A small multi-label image tagger, trained from scratch: norm layernorm, width 192.
Rows from block 5 of a small multi-label image tagger, named by matrix and row number. Rows with one number belong to one neuron. Each number is 128 + 32 x the weight over its row's rms, rounded and kept within 0 to 255. All counts start at 0. Numbers have three digits each.
Before each neuron's rows are labels from the 100 images, of 14848, where the neuron reaches its highest value: "responds to" is what is common among them. Only what is clearly more common there than usual is listed. The data: aerial photos of the United States (SatlasPretrain).
# fc1: MLP up (model.blocks.5.mlp.fc1.weight, 768x192), inputs 96-191
# fc2: MLP down (model.blocks.5.mlp.fc2.weight, 192x768, transposed), outputs 96-191

responds to: building
fc1.584:134124142141149106057185147161129065108000096117114066126101118136137110056166133121135127130116122145134070154119186130168138093099143116092139130109138117109101150092110168099145098141140108119142152098163145120130094116144078114179081123066147162139163166153083060090102083114072132123
fc2.584:105078117078123077181135114153066072161100076090137126114136141121117133143132138179059086147108100141124154137120085108167159146125173070142100141158162112119109124131071111165135121067114166098140138127104167095174136153115129122140122140080126131183128131202158167110205146108108123125

responds to: building
fc1.269:132164191222145103072117128172125135127130122149147127150118100071140070129136130104143106074133163119091133138105124107143086101223086095167127133170141154121079122121071134111132130100108145119145093176078097137110123118155109075200185103123164174127167085151133135162125119098136132075
fc2.269:153110145147132105149125151082102124130143132109127106177128129115108139136140113111037148067085102098126094151141148141148114076112138130187119147170112114116137130143129186073123147116150143129127200088135107079116118106102138091130150142119123140130149116056161111087123097143133096119

responds to: river
fc1.313:111143118078120102140183083155149098082151117105156149113157168151116054123106122101032131161134145166098090116160115116139171098138153150114157137104117155162089115132127096187158088085129090119124182129152151152118107178150078124088210116101147133146130087116128086119093147116109170140
fc2.313:119108140170063134135083145116159108125160134136139138155096238119134147143175213204153096113144146099146140120127153125086097131124171126100127148144153084131184149122122119153127126133130183105153124156028099175106077146087080082126135124098119120174181103155109173152125137150116110146

responds to: building
fc1.652:124097149147115098108133152159092121155148118121091110103092168113128079107118139101096092154110122058142162140137095133092092114179079130142105103095155121143130151132120172045154080150103090082178101149114148117142147093056148080192131172093136119147122141143120102091153116101134166147
fc2.652:133098199102102128120158030086148115149187114100119161105162113106150148155130142161101131086099116116119139140127120113133129119083161080114114091136152130124159144125108105154126186112154159156135146120099167142072176153098140092133167089111118152183139139146157114067185120137115093156

responds to: building
fc1.237:180133148134146155129075078091149145117144158170164137134127153199124144111096148109099123162123106096159136155124136130113122069089131159129145157110064124153151172176118132176127159100141113075128136151085152075175142083139147127121066122113173180147087099108121147110130128097146161139
fc2.237:095114071175092115144120160123117108089086113080186149154154152104142152128154148078117105143057100084083181139123050116190182132142153125134133106136108146138112131135151165187116132160100117166090157139091101103169129108137135144154137118095152105171065096113159180107116174128140158129

responds to: crop field
fc1.278:114143141079138189114179112162117134068179106146086135109120153207097087119156145155179140180179143116126191076093119166113126117162127124157071130101067152145117134124105141129164123124111144106086123146091140131082145163059132145092192189137140114110129176186136171034098166129141176082
fc2.278:192177097125091100104137192171173156121182167121180094107112148133158149142113194127206163123104117134178122127119099091123106167135085096140146141122106162142135129099135133174117138183178114112118110131138097204105247121231114129102121104154082083141153108102064134126122128084116141166

responds to: building
fc1.450:177124185137093112096120133152121099136125057139132061144126106116137089137185128145134127150068117135140106159169103112105164075123089166125188110113187133151132063118159165143124116148157108109121152147115065122125124198147136112183103129165135147157098109129092102129150105115109105119
fc2.450:116133168166121130184123103082112119154116144085134154135105155107137116147133152154083117126100164139108201109150068089133068111118126098178091115121150112150157124193132113160127106143123175138168124129142151045158084117086101109136126141164189123105136086106178134153156090148171138111

responds to: building
fc1.587:192099088126153148184136126153092146160075135180140103066152095114043082151161165104163085075151072125136071060099092165141057067157168123109058120161219081159117220182140154087139103129130121107126144104120128077228118146146098133191120103154128143142143139082109126113100134191059113108
fc2.587:100128182098141114131169098122086114157217101115176157117174149084132114189162116151084102086106163100114169114116146124158118117156151104151173131164153138102144154124124147122148140125148149110198100158082125097213153143120108147143137137128161137157112141196119100180129121057121140113

responds to: building
fc1.101:197080160134179129074120113148177135127058101163113117077217135165099136154168140077140123091144074145064116131106091152172112121090098083164118117130167129181155143118127122095121122165208104109158142119109121041144112178135110080176183089134114125152155104169126092119134125172059163171
fc2.101:100118189146172058165173117100082098164153135104133148092162145124097134138139172129121135121119124148145153119152099160156106168117145070108140113125174106132128138101075111167172143126138155097126145078133149088152156103139118103144138171139181149182148095182064072135141123158183141205

responds to: building
fc1.19:155106128139038124106101117192130125143100144175114122106140157122116101175144159123164080102158097154121071168058085138078162119111092071140086034191156154124090150112146141061156124164169131136161164170061112127189167153106117153191134127166093088134100137140075140073138111148114084102
fc2.19:090117160145112101250084082067123093173158122129134155168150120076119095137157117128077136105103121147083121163141195146147089101166114133169164086161111124166160130143135121128111115149095160076146159153136125088174142116079139083092108101141122171102126127181140107130138147150109156110

responds to: building
fc1.421:112086140146174088085102137131122204131147125145133111133141145117175127145124157106103134108139142125175139171094131152088108159145087102102158171199164093142080170167109121099147076098179131049147131166118163070155130156106124069141100142098142192144105108150129150081134106160104139122
fc2.421:134109167150110138170131114119151121162161117131143133110158140128101122125127147103148106112116106137112120136087095111088155195113148091124164136115130149148135090106075139090154144123192165137115151111101145131131135124107151123099143130100170103110180098148095107168142133154159153146

responds to: building
fc1.37:121121111118127133133142079143059136145096111143131128126115128130133100085142123089158179203106131126112127177123087119139135136099108143127107151164139122138141150187151117102240137202142113143208139131118097097135132111149139118215149123148125138114065128146175067121115184142105071131
fc2.37:176168147124123150122063126125181119126207138108103156105158126095122184170104126200101078095200119121132143093122155173145130136189156083157091142115152134149123086091133167186062159147105156100078118131133157169120134141090123158128088118109164117147158116088072165168109087085125165126

responds to: building
fc1.541:147150105143118135129130099131105098131045138138101103112099129112154129049131152061068202133112125141122110100125081120118103118137135149114143141139163104122102138113122090160203122166129106147164154133114112099132150141125135101139184175140125092119053124153166085097124170124082119146
fc2.541:151152157155138144107104129145170098098175120101085080126164101120144158157102105186084101092131122114125149123126158131187140095184102060163141089134142156156168114070149116189070122189133152101109111125139143141155138100099163187132080107170117150046189127096142103141080118124117112104

responds to: crop field
fc1.737:115136127088137061123142090108072148060107119106132117122153164105122090165063106104104107162137154149130119170137117120123178130104079117150060124083165170157109095172143160157139154159131125087120127139186163167115099131138134166153121118069166140109100114088149054152115174130086153144
fc2.737:117139112160089190102102118151137099123146135109119113114149239129102181131128167169121131127133130126144113107131134124061126099150199125129140163137091112112109127099130125149137116133158248119136090145101139103097022139092124131135113145094170102193136115151118116109116102118112115250

responds to: building
fc1.574:056068129114076130116129165183083163118101167062121071108163097107114112132138109106127104102135140121108133117078122125155142155134108110141126069120192108125162125170138137046108140147136080127122152115106091125160118167123103131143181183141163123182141113123134109098113126155140136124
fc2.574:123140152119155125119128110132142125158234083077167182099123145080141156146155161139145156140105113143112112132119171144123150133119104117121202102166235098093123121078123159151108108106188167088127146173179127118124148107134106091160156167116135144131150140179156082156117125170071131212

responds to: building
fc1.516:116100166176128115123068145190096142114160081097169111100193054166124123137118096095149087095089103110115094114135094159084132175111114130117110141091219156105127118171112173077175121138155088131173117111135141110137119172060080086169106113171176135143099082134093106138172069114115092152
fc2.516:108102142132153088179145131138091110121172112074160127129114166136143086151133145153146138147120202142107126164147117081100159118107094116146156077186169088126169119092106157141097138152184200098150118123164145091141195120135095123153168149186121115087171140154135139145126139106176152186

responds to: crop field
fc1.79:127197113121093113105091126123169102130157137104102090083120107122123136097127118138096118140099119156135115143158122096160124121103126122164142132130206112130131194147103149114090115144179133119138166147101129155110080120089099080142094159118105088207130108144122093144110102132134093126
fc2.79:071118164156139093168112070130076104162074123137159136082143154122109105108118124085056105130100126086157024080146116062153069147125122064178151083124117125062175165122096209109080092157148152116112137178131108119128130153123209108123169120127100153193124133160152131124127075187077134157

responds to: building
fc1.464:142105121082133113134169139132110149142131072131159196112111127198145084135122103122159129124116160148116139130140042145137139134171119119099091120132135143168147172138139148113122140217096069151108172108145107126129098195142113115195107150144108122119091133138155046124162146129155135091
fc2.464:131107170151144203122129209149106160130158206098114135134105193090079134139139121148120123131136129127124142134111088109077146130115136119131114102088118123131097129149094137190079143109137109109097100142121157201159068140140143087112122121110143165208122086132098161106166072098161119151

responds to: building
fc1.715:131125174144076051172104082139110069121096072173099111134117090136135134163163116081118141099165116128101078155119138079089096102093131145146154077139164150094112186155113166062114129145109131087186135092060145083121122103179100073150094082116097142122094127168101132186125084117093169089
fc2.715:120128133122097111137181121101115108144123124139138107150172192106126114088118105114117108138092108138146074160090148126171166122141147151147103113120093091070135116057110126039136200177155098127157148115121107090184190147136121158122143116115084122147063088115120108119132141178179154148

responds to: crop field
fc1.6:202156127074152098167188057118104087103157072159139161112146146156128078111095134098156119106132149192126136123126082146130117122197153140096169110126147144176121127105146108116144079195073088129190211139120097107164099155113079124157094130110133105148149129101133084086143169104106111122
fc2.6:129136144133090117097143111140154160135186153072195165147083159172133117166178181181053069132184151132166139112133124160104153141169147085095064135083205090170151117085126143209086176136126106117093121171070151153128104175084095072101170089098131157163087084162122098150116133124122153160

responds to: building; parking lot
fc1.420:093128153127111146116134171154057188085161116066166134141142121091127130164142135122163089143091112062140133114096136142129121161162113124077107105083228133127133108189134123118123130112104116104161096139142147092196114118168118171135141151092139138184145078128122109064136106163127165115
fc2.420:147080196141167119176115118119099132143158135108137075144130160123051124143114120186089089123126145145151123114115151180166160059036129142117164148098172144152118111168108089090151141131175085154168156124166143129181110164101099103103164127090163159106194129127145134148130134139171186129

responds to: building
fc1.88:134166103100177116107100023115171131117124089172127155141134118101114085127106104096080135131127128121089145110161167117159103147150118140134148115175086154162136156144121108090139098127113059151143170113165115140129124099139101134131141121129105104117154175145168137096131154129137162088
fc2.88:108130150090156076141129107085138127150142074080143125157104089214212162146129113088175125117146128112130150140119166158120117119159184149087066126149158130139148163125123126077174153184098124162107133138117072083130154147154141102136145143130080089109102185140105138127166152138087143077

responds to: building
fc1.172:144116130143130176075158121158076119144095166147122044165073113136174104117156146030126237171080149129134127094110083130146112153097111062115137100147122121110166187097148104116130148152120083156151119132127127112116110108126139104127138156149091148105067123166165146167119139125117143099
fc2.172:112111106151076135077107123177167090133195114109184132144137121160173128147202148135128053124186206145170159132155107175155127098191122094068078154113183096128238117066145147173115160138112095113119130137082130141132109135071096109121104084110143170127147089115110130158124114117114130133

responds to: railway
fc1.150:163102145091140140198156080155109130121089150155143139077170126105147125203117096104089118165123128071130101138187132119138210101107144103142163098126075159133146126168122145177141141119136110123098113095160168183109115169181121162112120087121132136127123166123170073069089171165136142119
fc2.150:098113124161119113131149179096140094147161110154136148107096211135127162100117138176186128100102148177088107100113113139081107098154153089142143175148166115134094145113106118133101117180107151165125149102116068109153031158069147140150094195110128086161122111148093123099162098114186123157

responds to: crop field
fc1.695:104147099070111063083115157110094169083109122121120124130160161078102073141086139086100127176132150155125122165123126117149195167104102111128062125080116199157103102191146146170108136143065121131094125132161149196140101109132136159133159110068133148104092128086128092197096201119082178118
fc2.695:079140136173114164129086119139146107128175117116143127109148247137099159115134159174120133120131130103126135113146150124067132080155182100141160159150116122105110123103125094148120122130156235107148110140099133109092039106096108111134113141082166115181136094153125120092132117131130112239

responds to: building
fc1.395:091145156068099089099130093118086096103104108126160179194083149134146114181098168089098117122139166160132176122117134148121145091109146152080049153125124092196093137182127103097171137144074112124110186162127094102124107107137121086147172130112112154151172152128128049119160123093110112134
fc2.395:119135136185115143121092143099145130116193123125111112160124245127105173126111131218153115089128108095134129136122146102066087115129142107132137126139091117117110114112101158156071131125150188097121108155105130155126044137113122118142096140088141104189155077141117151148150113153144097201

responds to: building
fc1.43:165108100094090110095089175178106103140108107133180103125186102152126120117123142106138114092106106101147190153122130167092107157158109082168084149155191148123139154187080181128152106088107148123201158171137155118144112131093093078248149104167117137143145150139101137104121114104125131113
fc2.43:088128159114177130165158088133087115128116096129159105121145134140159082116150172162071085117095073141137160127152131099123144141138148104155155129189151124107161083128129151190176089141202149148168125134152155079164198142135165039125166164085175122122073110103141173070137157164115154179

responds to: crop field
fc1.212:106095111059164128102167134138103100098139093174135100115175170145131076039126092056150156175062134130097120169140085110161104070113095201128227109161112181110144145171126085142100138135118097123156127092192122116175089125137147169185112112089126128131156124124151116140120134150126084124
fc2.212:119105135135144149085120168157137182094128165130117132133133126110100129134143097131138133158165133166101153148095129098153198162124125079190119073073145174095105126124139160159087134090144111077144098119174213160126154061138114138106169107118170201137076062110091166179104087127086130107

responds to: river
fc1.680:142116100035150178156202136136098116094077153153138112109183163127125060120108088085137150167098169136070102157174154135118146118145128178123168128116095159137115141113164097183133075112097070149127157091177138144141089140128130152134153056106122144162130165126163119118084121141127139118
fc2.680:158148106171134149148142160132146113131108172130146106099122200128141143126150160194094164119120122116113100093156130127047130095114163113141175159117121125109075122157150097180126109141147133128122132145123158116079127147087102111050156181131187132197117109156172110027122119122098086200

responds to: building
fc1.337:203133120151139091107101019147088094137144165121134144115096113171175139145119122158114099151127061107175106132107141180128136147157119136171135082127157110118079075174149176100142070101115064089204112145157145093148107137109080098162116099163133133149112143139090122117153090109109158123
fc2.337:088086100150165093180092064133086098148181105116185152088088162084127103146130141159139109133113157140124177192098092152180119097141129145135172123141144157101122081077103137164134109114151141129126148113163151137170147172121103130093119123191129179121139061121150112077164148154144143161

responds to: building
fc1.694:099131141160145132086095179158143148152147139105168078094152124164103094112162142068142159135155089122129102138120109066145095129133059117112137144121166139132133120191104113094149138139176155095198156112089131096125091164091103091174131160134133146182161142149165088127167052109119112116
fc2.694:108071154132136082174157042103089104152137113118145114127108195130129118080144142153087078083079125107081153137149123137105152075095160105135186078139198136140138099105084110151190136164144155125167145119096140146150204173115128052133098132117144141105147147128115108136158160152128162118

responds to: building
fc1.161:109127118052106126099137115117095123129090113083159160150134144170122073178104128086115126158149150158124166138135069152125172106129116131140057149124161147194121120182177153105172153166088108153087158129165106113135091129142135126171153122109131172150091164117173072087137099086097130138
fc2.161:145130170167137136116090150140144139130192153135106105155115230110110160150118127202100075093144113120136156109125109121090111143141138098151136113099114135155117143113113115222051150120162144097099095121108131169152027143112136112130113108117113124163156084146122163169148091111130112179

responds to: building
fc1.405:093136116097110170134162103139111112134076151129171098096150148086084087124145111054094152195147180152116129152155074145116207115124144123102123139080113149134123142132153153201164144143126094133151121105161160183109107140120092100098172099100138124133053100123151095071121154131072157148
fc2.405:080121132134111109175147160137121114107102137128120089060155224092079150082104108141131158150104163152101110161147129103115142094112142160163156101130146152091064132114107121176126087116158172096161136109154168155131082096126142145138164122087160133138102091118084177122110157150137126140

responds to: crop field
fc1.224:201150108094150107159205078122155110095168095158124113097139143182161035086090127122130137098118163180103101101163100141136079120193111125117192109106150174162120113096148106168127051149072086133123213138125110147145107151117102150110119149109136083139144136119180105119145155122109127112
fc2.224:114154143182100158119098114188112144156167166065155187132076111138113162167169164163046097117169117143165162097097112145141186133138201079100083126091231085146187128122113113217091169159143091120099110143086139129155129163127133110132127109154097162117107105140096108147095103123124144148

responds to: crop field
fc1.113:116103177143140102123100114109182119124151127204119145151069116108137099107110114123144129082144127068103130087111163076148159108123141137088127092032135163100098146102084125062111136146148116096125097111120137128148145060098136142126125132037118122125089099146160120100142139110095204166
fc2.113:135231184106103139155118145153124154126097095105151120132123120128104167167066135091158124153078056174143056149193136125145090089188112082096117140094085060073118153154118144131145187118119123134173059120134123142093100147105134151124179112095105115161107090141122109137130103102155126210