A small multi-label image tagger, trained from scratch.
Training: adamw at rate 0.0012, 15700 steps, batches of 384.
Data: trained on aerial photos of the United States (SatlasPretrain), 203450 training examples, 29.6 epochs.
Rows from block 2, named by matrix and row number. Rows with one number belong to one neuron. Each number is 200 + 30 x the weight over its row's rms, rounded and kept within 0 to 999. All counts start at 0. After the name is the row's rms in percent of the matrix's.
# fc1: MLP up (model.blocks.2.mlp.fc1.weight, 768x192), inputs 0-63
# fc2: MLP down (model.blocks.2.mlp.fc2.weight, 192x768, transposed), outputs 0-63
fc1.598,120,168,216,192,222,189,247,213,216,189,185,190,186,204,194,196,192,196,225,157,205,216,154,231,184,192,173,224,153,170,190,205,253,239,189,244,216,196,228,180,150,242,177,191,158,249,151,211,196,200,186,206,157,204,198,146,195,211,199,255,258,207,192,209,205
fc1.599,128,127,250,154,200,211,225,205,188,187,175,147,230,204,188,208,178,229,169,169,195,178,193,210,207,223,213,211,194,186,179,204,194,257,157,220,201,178,192,178,194,192,201,202,216,214,209,187,251,172,223,201,202,191,181,117,195,262,202,252,238,169,199,227,254
fc1.600,114,241,178,229,191,170,171,210,261,201,197,164,160,166,171,195,231,217,194,163,191,163,217,245,210,196,163,228,170,169,229,128,219,235,240,254,220,170,200,194,167,226,191,190,160,182,187,285,209,140,195,258,214,188,241,226,211,206,203,219,228,197,196,188,196
fc1.601,029,204,207,195,237,190,214,130,204,139,185,207,146,180,209,188,241,234,172,192,191,227,286,146,215,194,148,166,200,263,174,216,174,238,128,196,238,212,159,244,170,212,222,233,204,201,200,191,162,236,141,217,235,186,164,167,194,189,201,186,165,198,205,250,202
fc1.602,113,205,169,222,223,253,207,215,221,258,255,189,271,202,208,216,191,203,216,186,215,202,133,203,210,186,196,234,185,196,205,217,219,229,164,193,213,179,234,188,204,247,237,141,240,197,262,137,170,203,181,205,178,233,208,167,166,217,196,198,228,225,236,194,187
fc1.603,033,226,144,234,191,222,137,179,218,160,180,181,174,171,175,221,188,235,247,198,208,225,222,163,215,202,130,208,201,144,217,224,220,215,169,208,169,220,218,230,223,175,190,189,256,233,195,175,184,185,222,140,193,139,188,189,222,260,216,205,193,205,171,241,263
fc1.604,102,222,210,245,252,239,185,226,215,241,200,205,226,156,202,229,196,159,201,216,226,211,151,263,186,184,132,232,210,209,194,180,199,219,212,234,209,166,202,212,221,197,164,191,229,240,208,168,200,96,198,208,213,249,245,222,205,198,190,180,215,181,230,170,201
fc1.605,119,200,170,146,211,163,197,237,244,224,221,188,217,197,178,226,197,269,216,137,169,208,167,194,192,177,172,235,193,143,202,143,213,243,171,152,171,147,247,193,178,175,246,196,205,176,240,182,256,186,208,238,210,240,222,191,202,241,214,209,246,195,192,193,222
fc1.606,030,159,210,210,199,206,142,235,208,163,224,173,175,265,228,205,222,254,205,238,186,251,160,163,200,208,147,259,170,211,214,234,222,204,166,222,179,228,233,192,230,186,159,248,189,237,163,180,238,233,229,194,160,201,229,214,216,148,205,195,216,212,201,199,242
fc1.607,099,210,190,182,238,207,200,198,204,256,170,209,192,140,231,231,170,137,233,194,205,205,183,244,185,236,170,208,212,233,184,179,207,212,228,238,158,186,203,201,200,253,156,218,183,238,260,204,211,141,208,231,174,218,227,157,197,203,225,208,184,172,216,238,214
fc1.608,116,174,202,173,184,207,250,239,223,223,189,183,203,202,183,240,232,201,173,221,253,215,207,227,213,230,170,209,184,198,208,174,211,279,222,237,159,191,204,174,198,201,227,200,207,231,194,191,228,152,298,205,217,170,233,184,191,144,159,196,197,206,251,194,206
fc1.609,121,178,270,188,173,183,240,208,267,174,224,151,226,176,199,180,234,216,190,210,238,152,196,231,209,171,198,232,164,216,174,183,227,238,197,219,186,204,214,192,156,268,235,169,209,164,199,214,195,174,271,205,145,207,215,176,190,200,186,241,205,226,221,226,244
fc1.610,125,158,227,170,212,249,210,213,166,200,243,205,211,186,211,253,174,202,171,128,216,200,174,226,188,226,173,210,253,181,153,152,204,250,229,148,190,213,191,159,235,169,207,216,203,251,246,231,234,173,219,182,215,198,262,149,200,214,180,193,208,206,236,214,218
fc1.611,111,199,254,204,170,180,183,197,247,140,214,178,192,180,215,187,252,217,190,224,217,158,229,192,186,156,218,208,204,220,172,152,190,228,180,197,200,224,200,221,203,214,211,175,181,175,226,260,215,163,249,174,173,200,213,188,185,232,211,260,170,173,189,223,256
fc1.612,128,200,138,151,190,187,198,240,210,269,188,189,224,172,196,243,189,182,240,164,231,182,185,215,210,181,172,219,181,183,195,160,213,228,209,171,119,165,205,224,234,205,227,197,222,131,228,161,183,173,223,232,208,259,222,226,178,202,214,187,240,198,229,168,192
fc1.613,036,220,246,230,179,206,179,199,209,201,193,201,174,229,172,144,196,205,210,183,186,183,175,214,250,246,183,208,218,209,284,242,214,235,260,184,136,202,214,219,210,154,194,176,168,215,209,160,209,228,212,139,220,218,172,262,203,220,178,205,295,177,173,199,195
fc1.614,030,267,185,189,222,166,213,210,161,156,190,237,204,211,186,196,212,144,176,172,215,237,219,209,270,174,178,230,187,189,185,255,260,170,141,166,216,265,179,229,162,176,206,222,170,221,191,224,198,213,229,176,253,199,231,229,166,124,220,215,243,192,170,185,222
fc1.615,113,205,220,219,177,228,218,247,216,192,199,211,225,208,212,197,188,198,174,250,242,150,174,195,193,171,156,187,194,223,180,200,162,252,187,200,210,208,171,201,225,190,206,187,202,176,244,169,225,187,231,192,219,195,249,177,174,231,198,199,164,151,233,172,224
fc1.616,117,207,204,219,205,234,199,202,187,248,206,213,233,243,222,232,176,200,197,141,193,202,137,191,180,218,183,212,188,185,175,197,218,228,170,204,148,190,246,187,225,261,236,145,213,203,261,157,181,185,181,215,188,211,209,183,214,267,237,208,238,236,218,191,186
fc1.617,141,182,152,143,182,188,176,255,210,235,232,216,227,216,192,243,178,197,225,162,174,185,147,193,199,180,160,231,224,168,173,144,219,277,217,176,162,167,221,215,236,164,268,194,168,186,243,185,178,164,215,190,231,255,246,191,165,230,209,184,216,200,187,195,185
fc1.618,029,243,178,219,231,186,245,220,246,201,203,176,167,228,215,201,188,214,195,219,221,245,169,199,179,252,226,231,235,186,195,243,274,175,204,203,122,189,181,219,215,152,156,189,215,211,211,224,197,171,175,169,219,178,195,233,218,179,189,211,164,216,221,201,177
fc1.619,033,138,208,217,245,165,208,221,176,170,218,147,218,223,185,214,150,213,179,248,192,182,169,161,203,241,181,214,250,219,209,266,263,167,206,293,177,159,224,176,205,165,203,244,166,177,224,248,206,143,219,220,221,187,240,205,204,226,222,176,217,181,160,192,206
fc1.620,033,118,177,207,212,178,222,152,214,216,216,167,138,184,241,213,160,214,214,230,156,267,209,172,221,186,236,205,217,207,150,179,185,168,263,214,207,133,205,299,209,171,200,187,151,195,182,172,182,226,196,256,223,190,217,214,229,201,212,209,197,202,166,213,192
fc1.621,136,195,251,184,197,192,210,207,211,176,225,177,212,156,219,192,168,206,185,178,208,148,194,216,198,195,207,187,240,210,179,177,183,198,207,143,175,200,203,211,221,173,206,222,226,190,245,185,242,185,236,151,168,196,205,201,198,213,208,233,252,251,199,257,204
fc1.622,136,147,202,176,200,234,238,221,214,201,227,206,233,203,210,221,240,218,216,187,187,201,173,238,164,206,138,233,185,203,228,206,230,262,213,220,233,221,208,141,192,198,226,132,186,226,195,223,203,144,181,180,206,213,203,181,221,193,184,180,224,194,239,183,167
fc2.598,127,213,181,187,147,233,204,214,186,259,115,207,214,201,186,194,217,187,230,233,166,213,240,215,167,164,189,208,157,209,182,227,229,197,250,218,115,266,194,194,219,270,186,166,242,198,175,199,165,189,207,185,257,207,159,210,166,155,205,219,193,137,198,210,197
fc2.599,136,212,224,235,241,168,192,165,224,199,141,127,149,271,210,217,211,222,182,231,199,194,193,202,267,258,259,217,183,179,179,236,233,189,161,207,207,204,209,201,190,231,191,204,180,230,181,201,153,221,200,202,190,244,206,243,210,189,149,205,200,216,208,210,177
fc2.600,124,206,167,143,180,196,159,188,197,205,182,186,163,245,219,227,166,218,196,235,184,223,204,168,225,177,227,168,194,183,199,187,225,191,178,127,135,220,191,182,202,158,248,241,234,189,213,158,200,236,206,251,223,251,239,219,202,200,157,177,196,221,203,172,174
fc2.601,029,216,201,195,222,221,264,216,176,228,203,171,212,165,211,204,227,204,174,218,177,209,230,169,212,140,167,161,180,232,204,195,198,197,175,190,121,164,184,219,170,157,205,221,157,153,183,184,201,195,174,176,166,216,181,172,199,213,217,246,192,211,197,219,242
fc2.602,120,180,236,152,198,162,143,169,163,162,190,207,167,227,203,185,216,218,191,189,178,192,217,182,193,205,280,162,205,174,111,165,209,203,181,172,154,231,136,201,223,157,180,249,202,195,153,218,196,221,254,205,188,202,219,211,182,215,208,188,176,216,198,239,223
fc2.603,030,156,175,224,174,203,167,208,209,189,180,164,203,181,176,216,205,237,190,223,218,207,202,195,155,175,204,223,167,278,240,201,189,202,211,183,178,159,200,138,224,216,162,202,168,216,151,166,209,165,196,199,189,227,155,264,231,217,172,139,169,221,163,203,191
fc2.604,094,233,150,159,197,201,190,176,225,210,191,134,201,217,202,236,179,227,164,209,193,241,197,148,224,204,199,155,198,205,159,191,209,202,176,167,173,236,215,160,198,150,234,221,202,231,228,177,178,265,196,190,219,235,230,208,189,212,108,196,179,162,205,204,220
fc2.605,103,189,201,193,186,130,205,138,239,212,184,159,134,242,202,207,186,157,198,234,256,192,194,142,221,197,171,187,203,240,175,168,163,197,206,180,158,215,184,182,205,216,204,218,181,195,228,152,154,246,250,210,228,196,226,226,225,242,130,166,159,231,232,222,197
fc2.606,030,177,271,218,202,195,133,231,151,228,201,218,220,210,224,177,174,228,166,197,183,248,175,158,191,191,204,208,205,250,231,210,160,199,245,199,191,175,248,124,174,216,220,228,201,220,216,244,223,237,245,211,226,152,179,239,233,162,168,203,147,227,267,227,158
fc2.607,086,161,213,187,194,191,197,167,200,212,216,257,201,175,192,241,209,181,187,236,134,227,176,173,201,208,174,222,205,242,140,225,201,218,176,167,231,237,205,212,159,190,177,202,192,183,198,181,259,220,145,247,208,226,244,179,213,234,266,172,187,210,246,159,195
fc2.608,109,214,228,195,177,161,189,173,237,190,171,142,190,185,181,204,180,190,206,199,237,240,242,171,303,197,222,211,194,200,221,210,201,151,185,217,213,232,223,234,182,247,152,226,192,196,209,189,254,224,171,191,201,194,141,201,199,256,152,238,214,174,168,199,189
fc2.609,130,226,181,190,201,152,161,174,224,202,189,201,155,236,182,184,237,255,187,231,165,189,213,196,220,220,252,200,157,173,150,197,179,221,213,195,192,165,199,209,161,187,186,239,177,160,160,253,134,232,245,255,279,186,198,254,181,180,204,205,183,173,194,196,193
fc2.610,129,213,252,242,183,138,218,186,224,155,177,177,171,168,204,196,140,162,197,256,238,173,246,181,230,231,202,199,232,237,231,250,185,159,241,242,130,228,187,282,181,251,158,207,190,226,185,160,246,226,210,189,148,163,201,179,180,216,150,268,196,195,195,216,244
fc2.611,119,225,185,177,158,186,150,184,210,206,206,208,178,213,176,176,221,222,201,218,185,224,184,158,212,190,226,182,142,162,155,199,183,226,211,209,150,160,203,198,177,220,188,234,187,177,150,227,169,224,231,272,295,194,231,226,192,181,212,201,180,193,144,228,196
fc2.612,128,211,194,179,209,120,161,156,198,176,165,136,152,249,176,189,204,184,202,182,226,217,252,169,306,200,218,203,215,209,139,155,201,205,187,196,216,231,209,157,235,225,203,209,178,202,235,210,212,192,191,185,156,166,198,245,203,247,154,192,180,180,205,205,173
fc2.613,032,162,250,239,137,209,170,231,204,187,213,154,236,199,205,203,206,227,171,186,217,241,185,198,158,231,211,197,259,191,258,217,204,223,184,216,176,204,160,224,201,193,222,169,182,233,162,169,190,196,225,189,210,213,165,267,233,217,101,207,199,177,193,192,171
fc2.614,032,226,207,232,212,226,229,213,149,159,232,169,194,170,192,215,218,174,168,156,162,252,215,218,211,183,170,236,191,160,208,242,185,170,256,183,172,201,219,205,202,204,200,223,216,171,231,184,227,240,248,162,189,151,161,191,158,202,285,241,192,226,121,202,234
fc2.615,105,185,254,180,193,210,211,186,174,184,157,240,211,194,201,155,212,196,225,145,280,234,196,204,194,217,184,206,191,194,175,197,231,185,212,196,215,220,158,171,197,213,144,217,165,208,174,225,194,193,205,200,215,119,187,159,165,193,225,223,215,212,175,235,197
fc2.616,106,177,211,173,175,175,141,188,198,215,232,232,167,197,190,219,248,221,212,194,176,245,228,158,211,176,225,183,211,173,108,142,204,235,175,156,129,228,187,234,216,151,204,235,240,213,172,222,200,176,214,218,259,222,236,215,214,208,219,183,205,232,167,174,214
fc2.617,123,205,176,164,182,180,209,184,227,190,180,174,206,201,179,200,155,183,155,257,240,186,202,173,264,213,194,218,195,270,193,224,231,220,191,197,194,271,221,197,174,251,193,209,176,161,235,144,201,231,199,241,144,162,166,195,208,188,152,236,172,204,248,209,172
fc2.618,030,200,212,253,190,124,190,205,139,210,212,228,174,206,203,197,257,201,232,171,200,219,208,192,160,210,157,195,241,287,240,212,163,205,226,153,129,183,194,182,185,178,177,163,179,188,258,186,194,186,226,161,204,231,218,182,189,167,172,209,167,220,222,240,200
fc2.619,034,165,207,180,216,125,164,219,166,192,213,198,200,193,163,199,212,241,200,232,211,187,174,214,208,215,248,251,264,273,240,217,216,205,210,220,194,184,205,187,183,181,231,181,189,240,242,241,200,203,194,221,188,197,187,222,210,243,181,230,237,212,175,213,177
fc2.620,031,130,172,179,174,194,193,210,177,236,244,183,196,168,228,198,191,211,178,225,193,217,212,148,190,192,228,216,204,228,231,222,232,141,222,215,216,170,219,211,236,216,188,227,170,213,212,213,146,207,189,214,187,181,278,184,187,268,193,198,175,187,210,210,160
fc2.621,139,173,194,177,181,212,234,234,181,226,178,256,212,202,207,196,231,170,238,213,209,162,213,281,170,188,128,228,189,204,191,187,213,235,248,245,239,193,174,201,185,190,191,154,202,164,174,249,183,130,198,198,200,185,208,206,211,179,232,205,210,195,199,148,182
fc2.622,135,236,187,207,196,146,223,209,224,246,210,206,178,165,204,214,178,186,243,223,149,187,192,199,181,178,161,210,159,244,183,200,168,163,233,229,186,183,236,246,193,245,183,186,212,184,229,208,183,195,204,250,199,212,193,196,204,183,228,213,201,134,171,211,228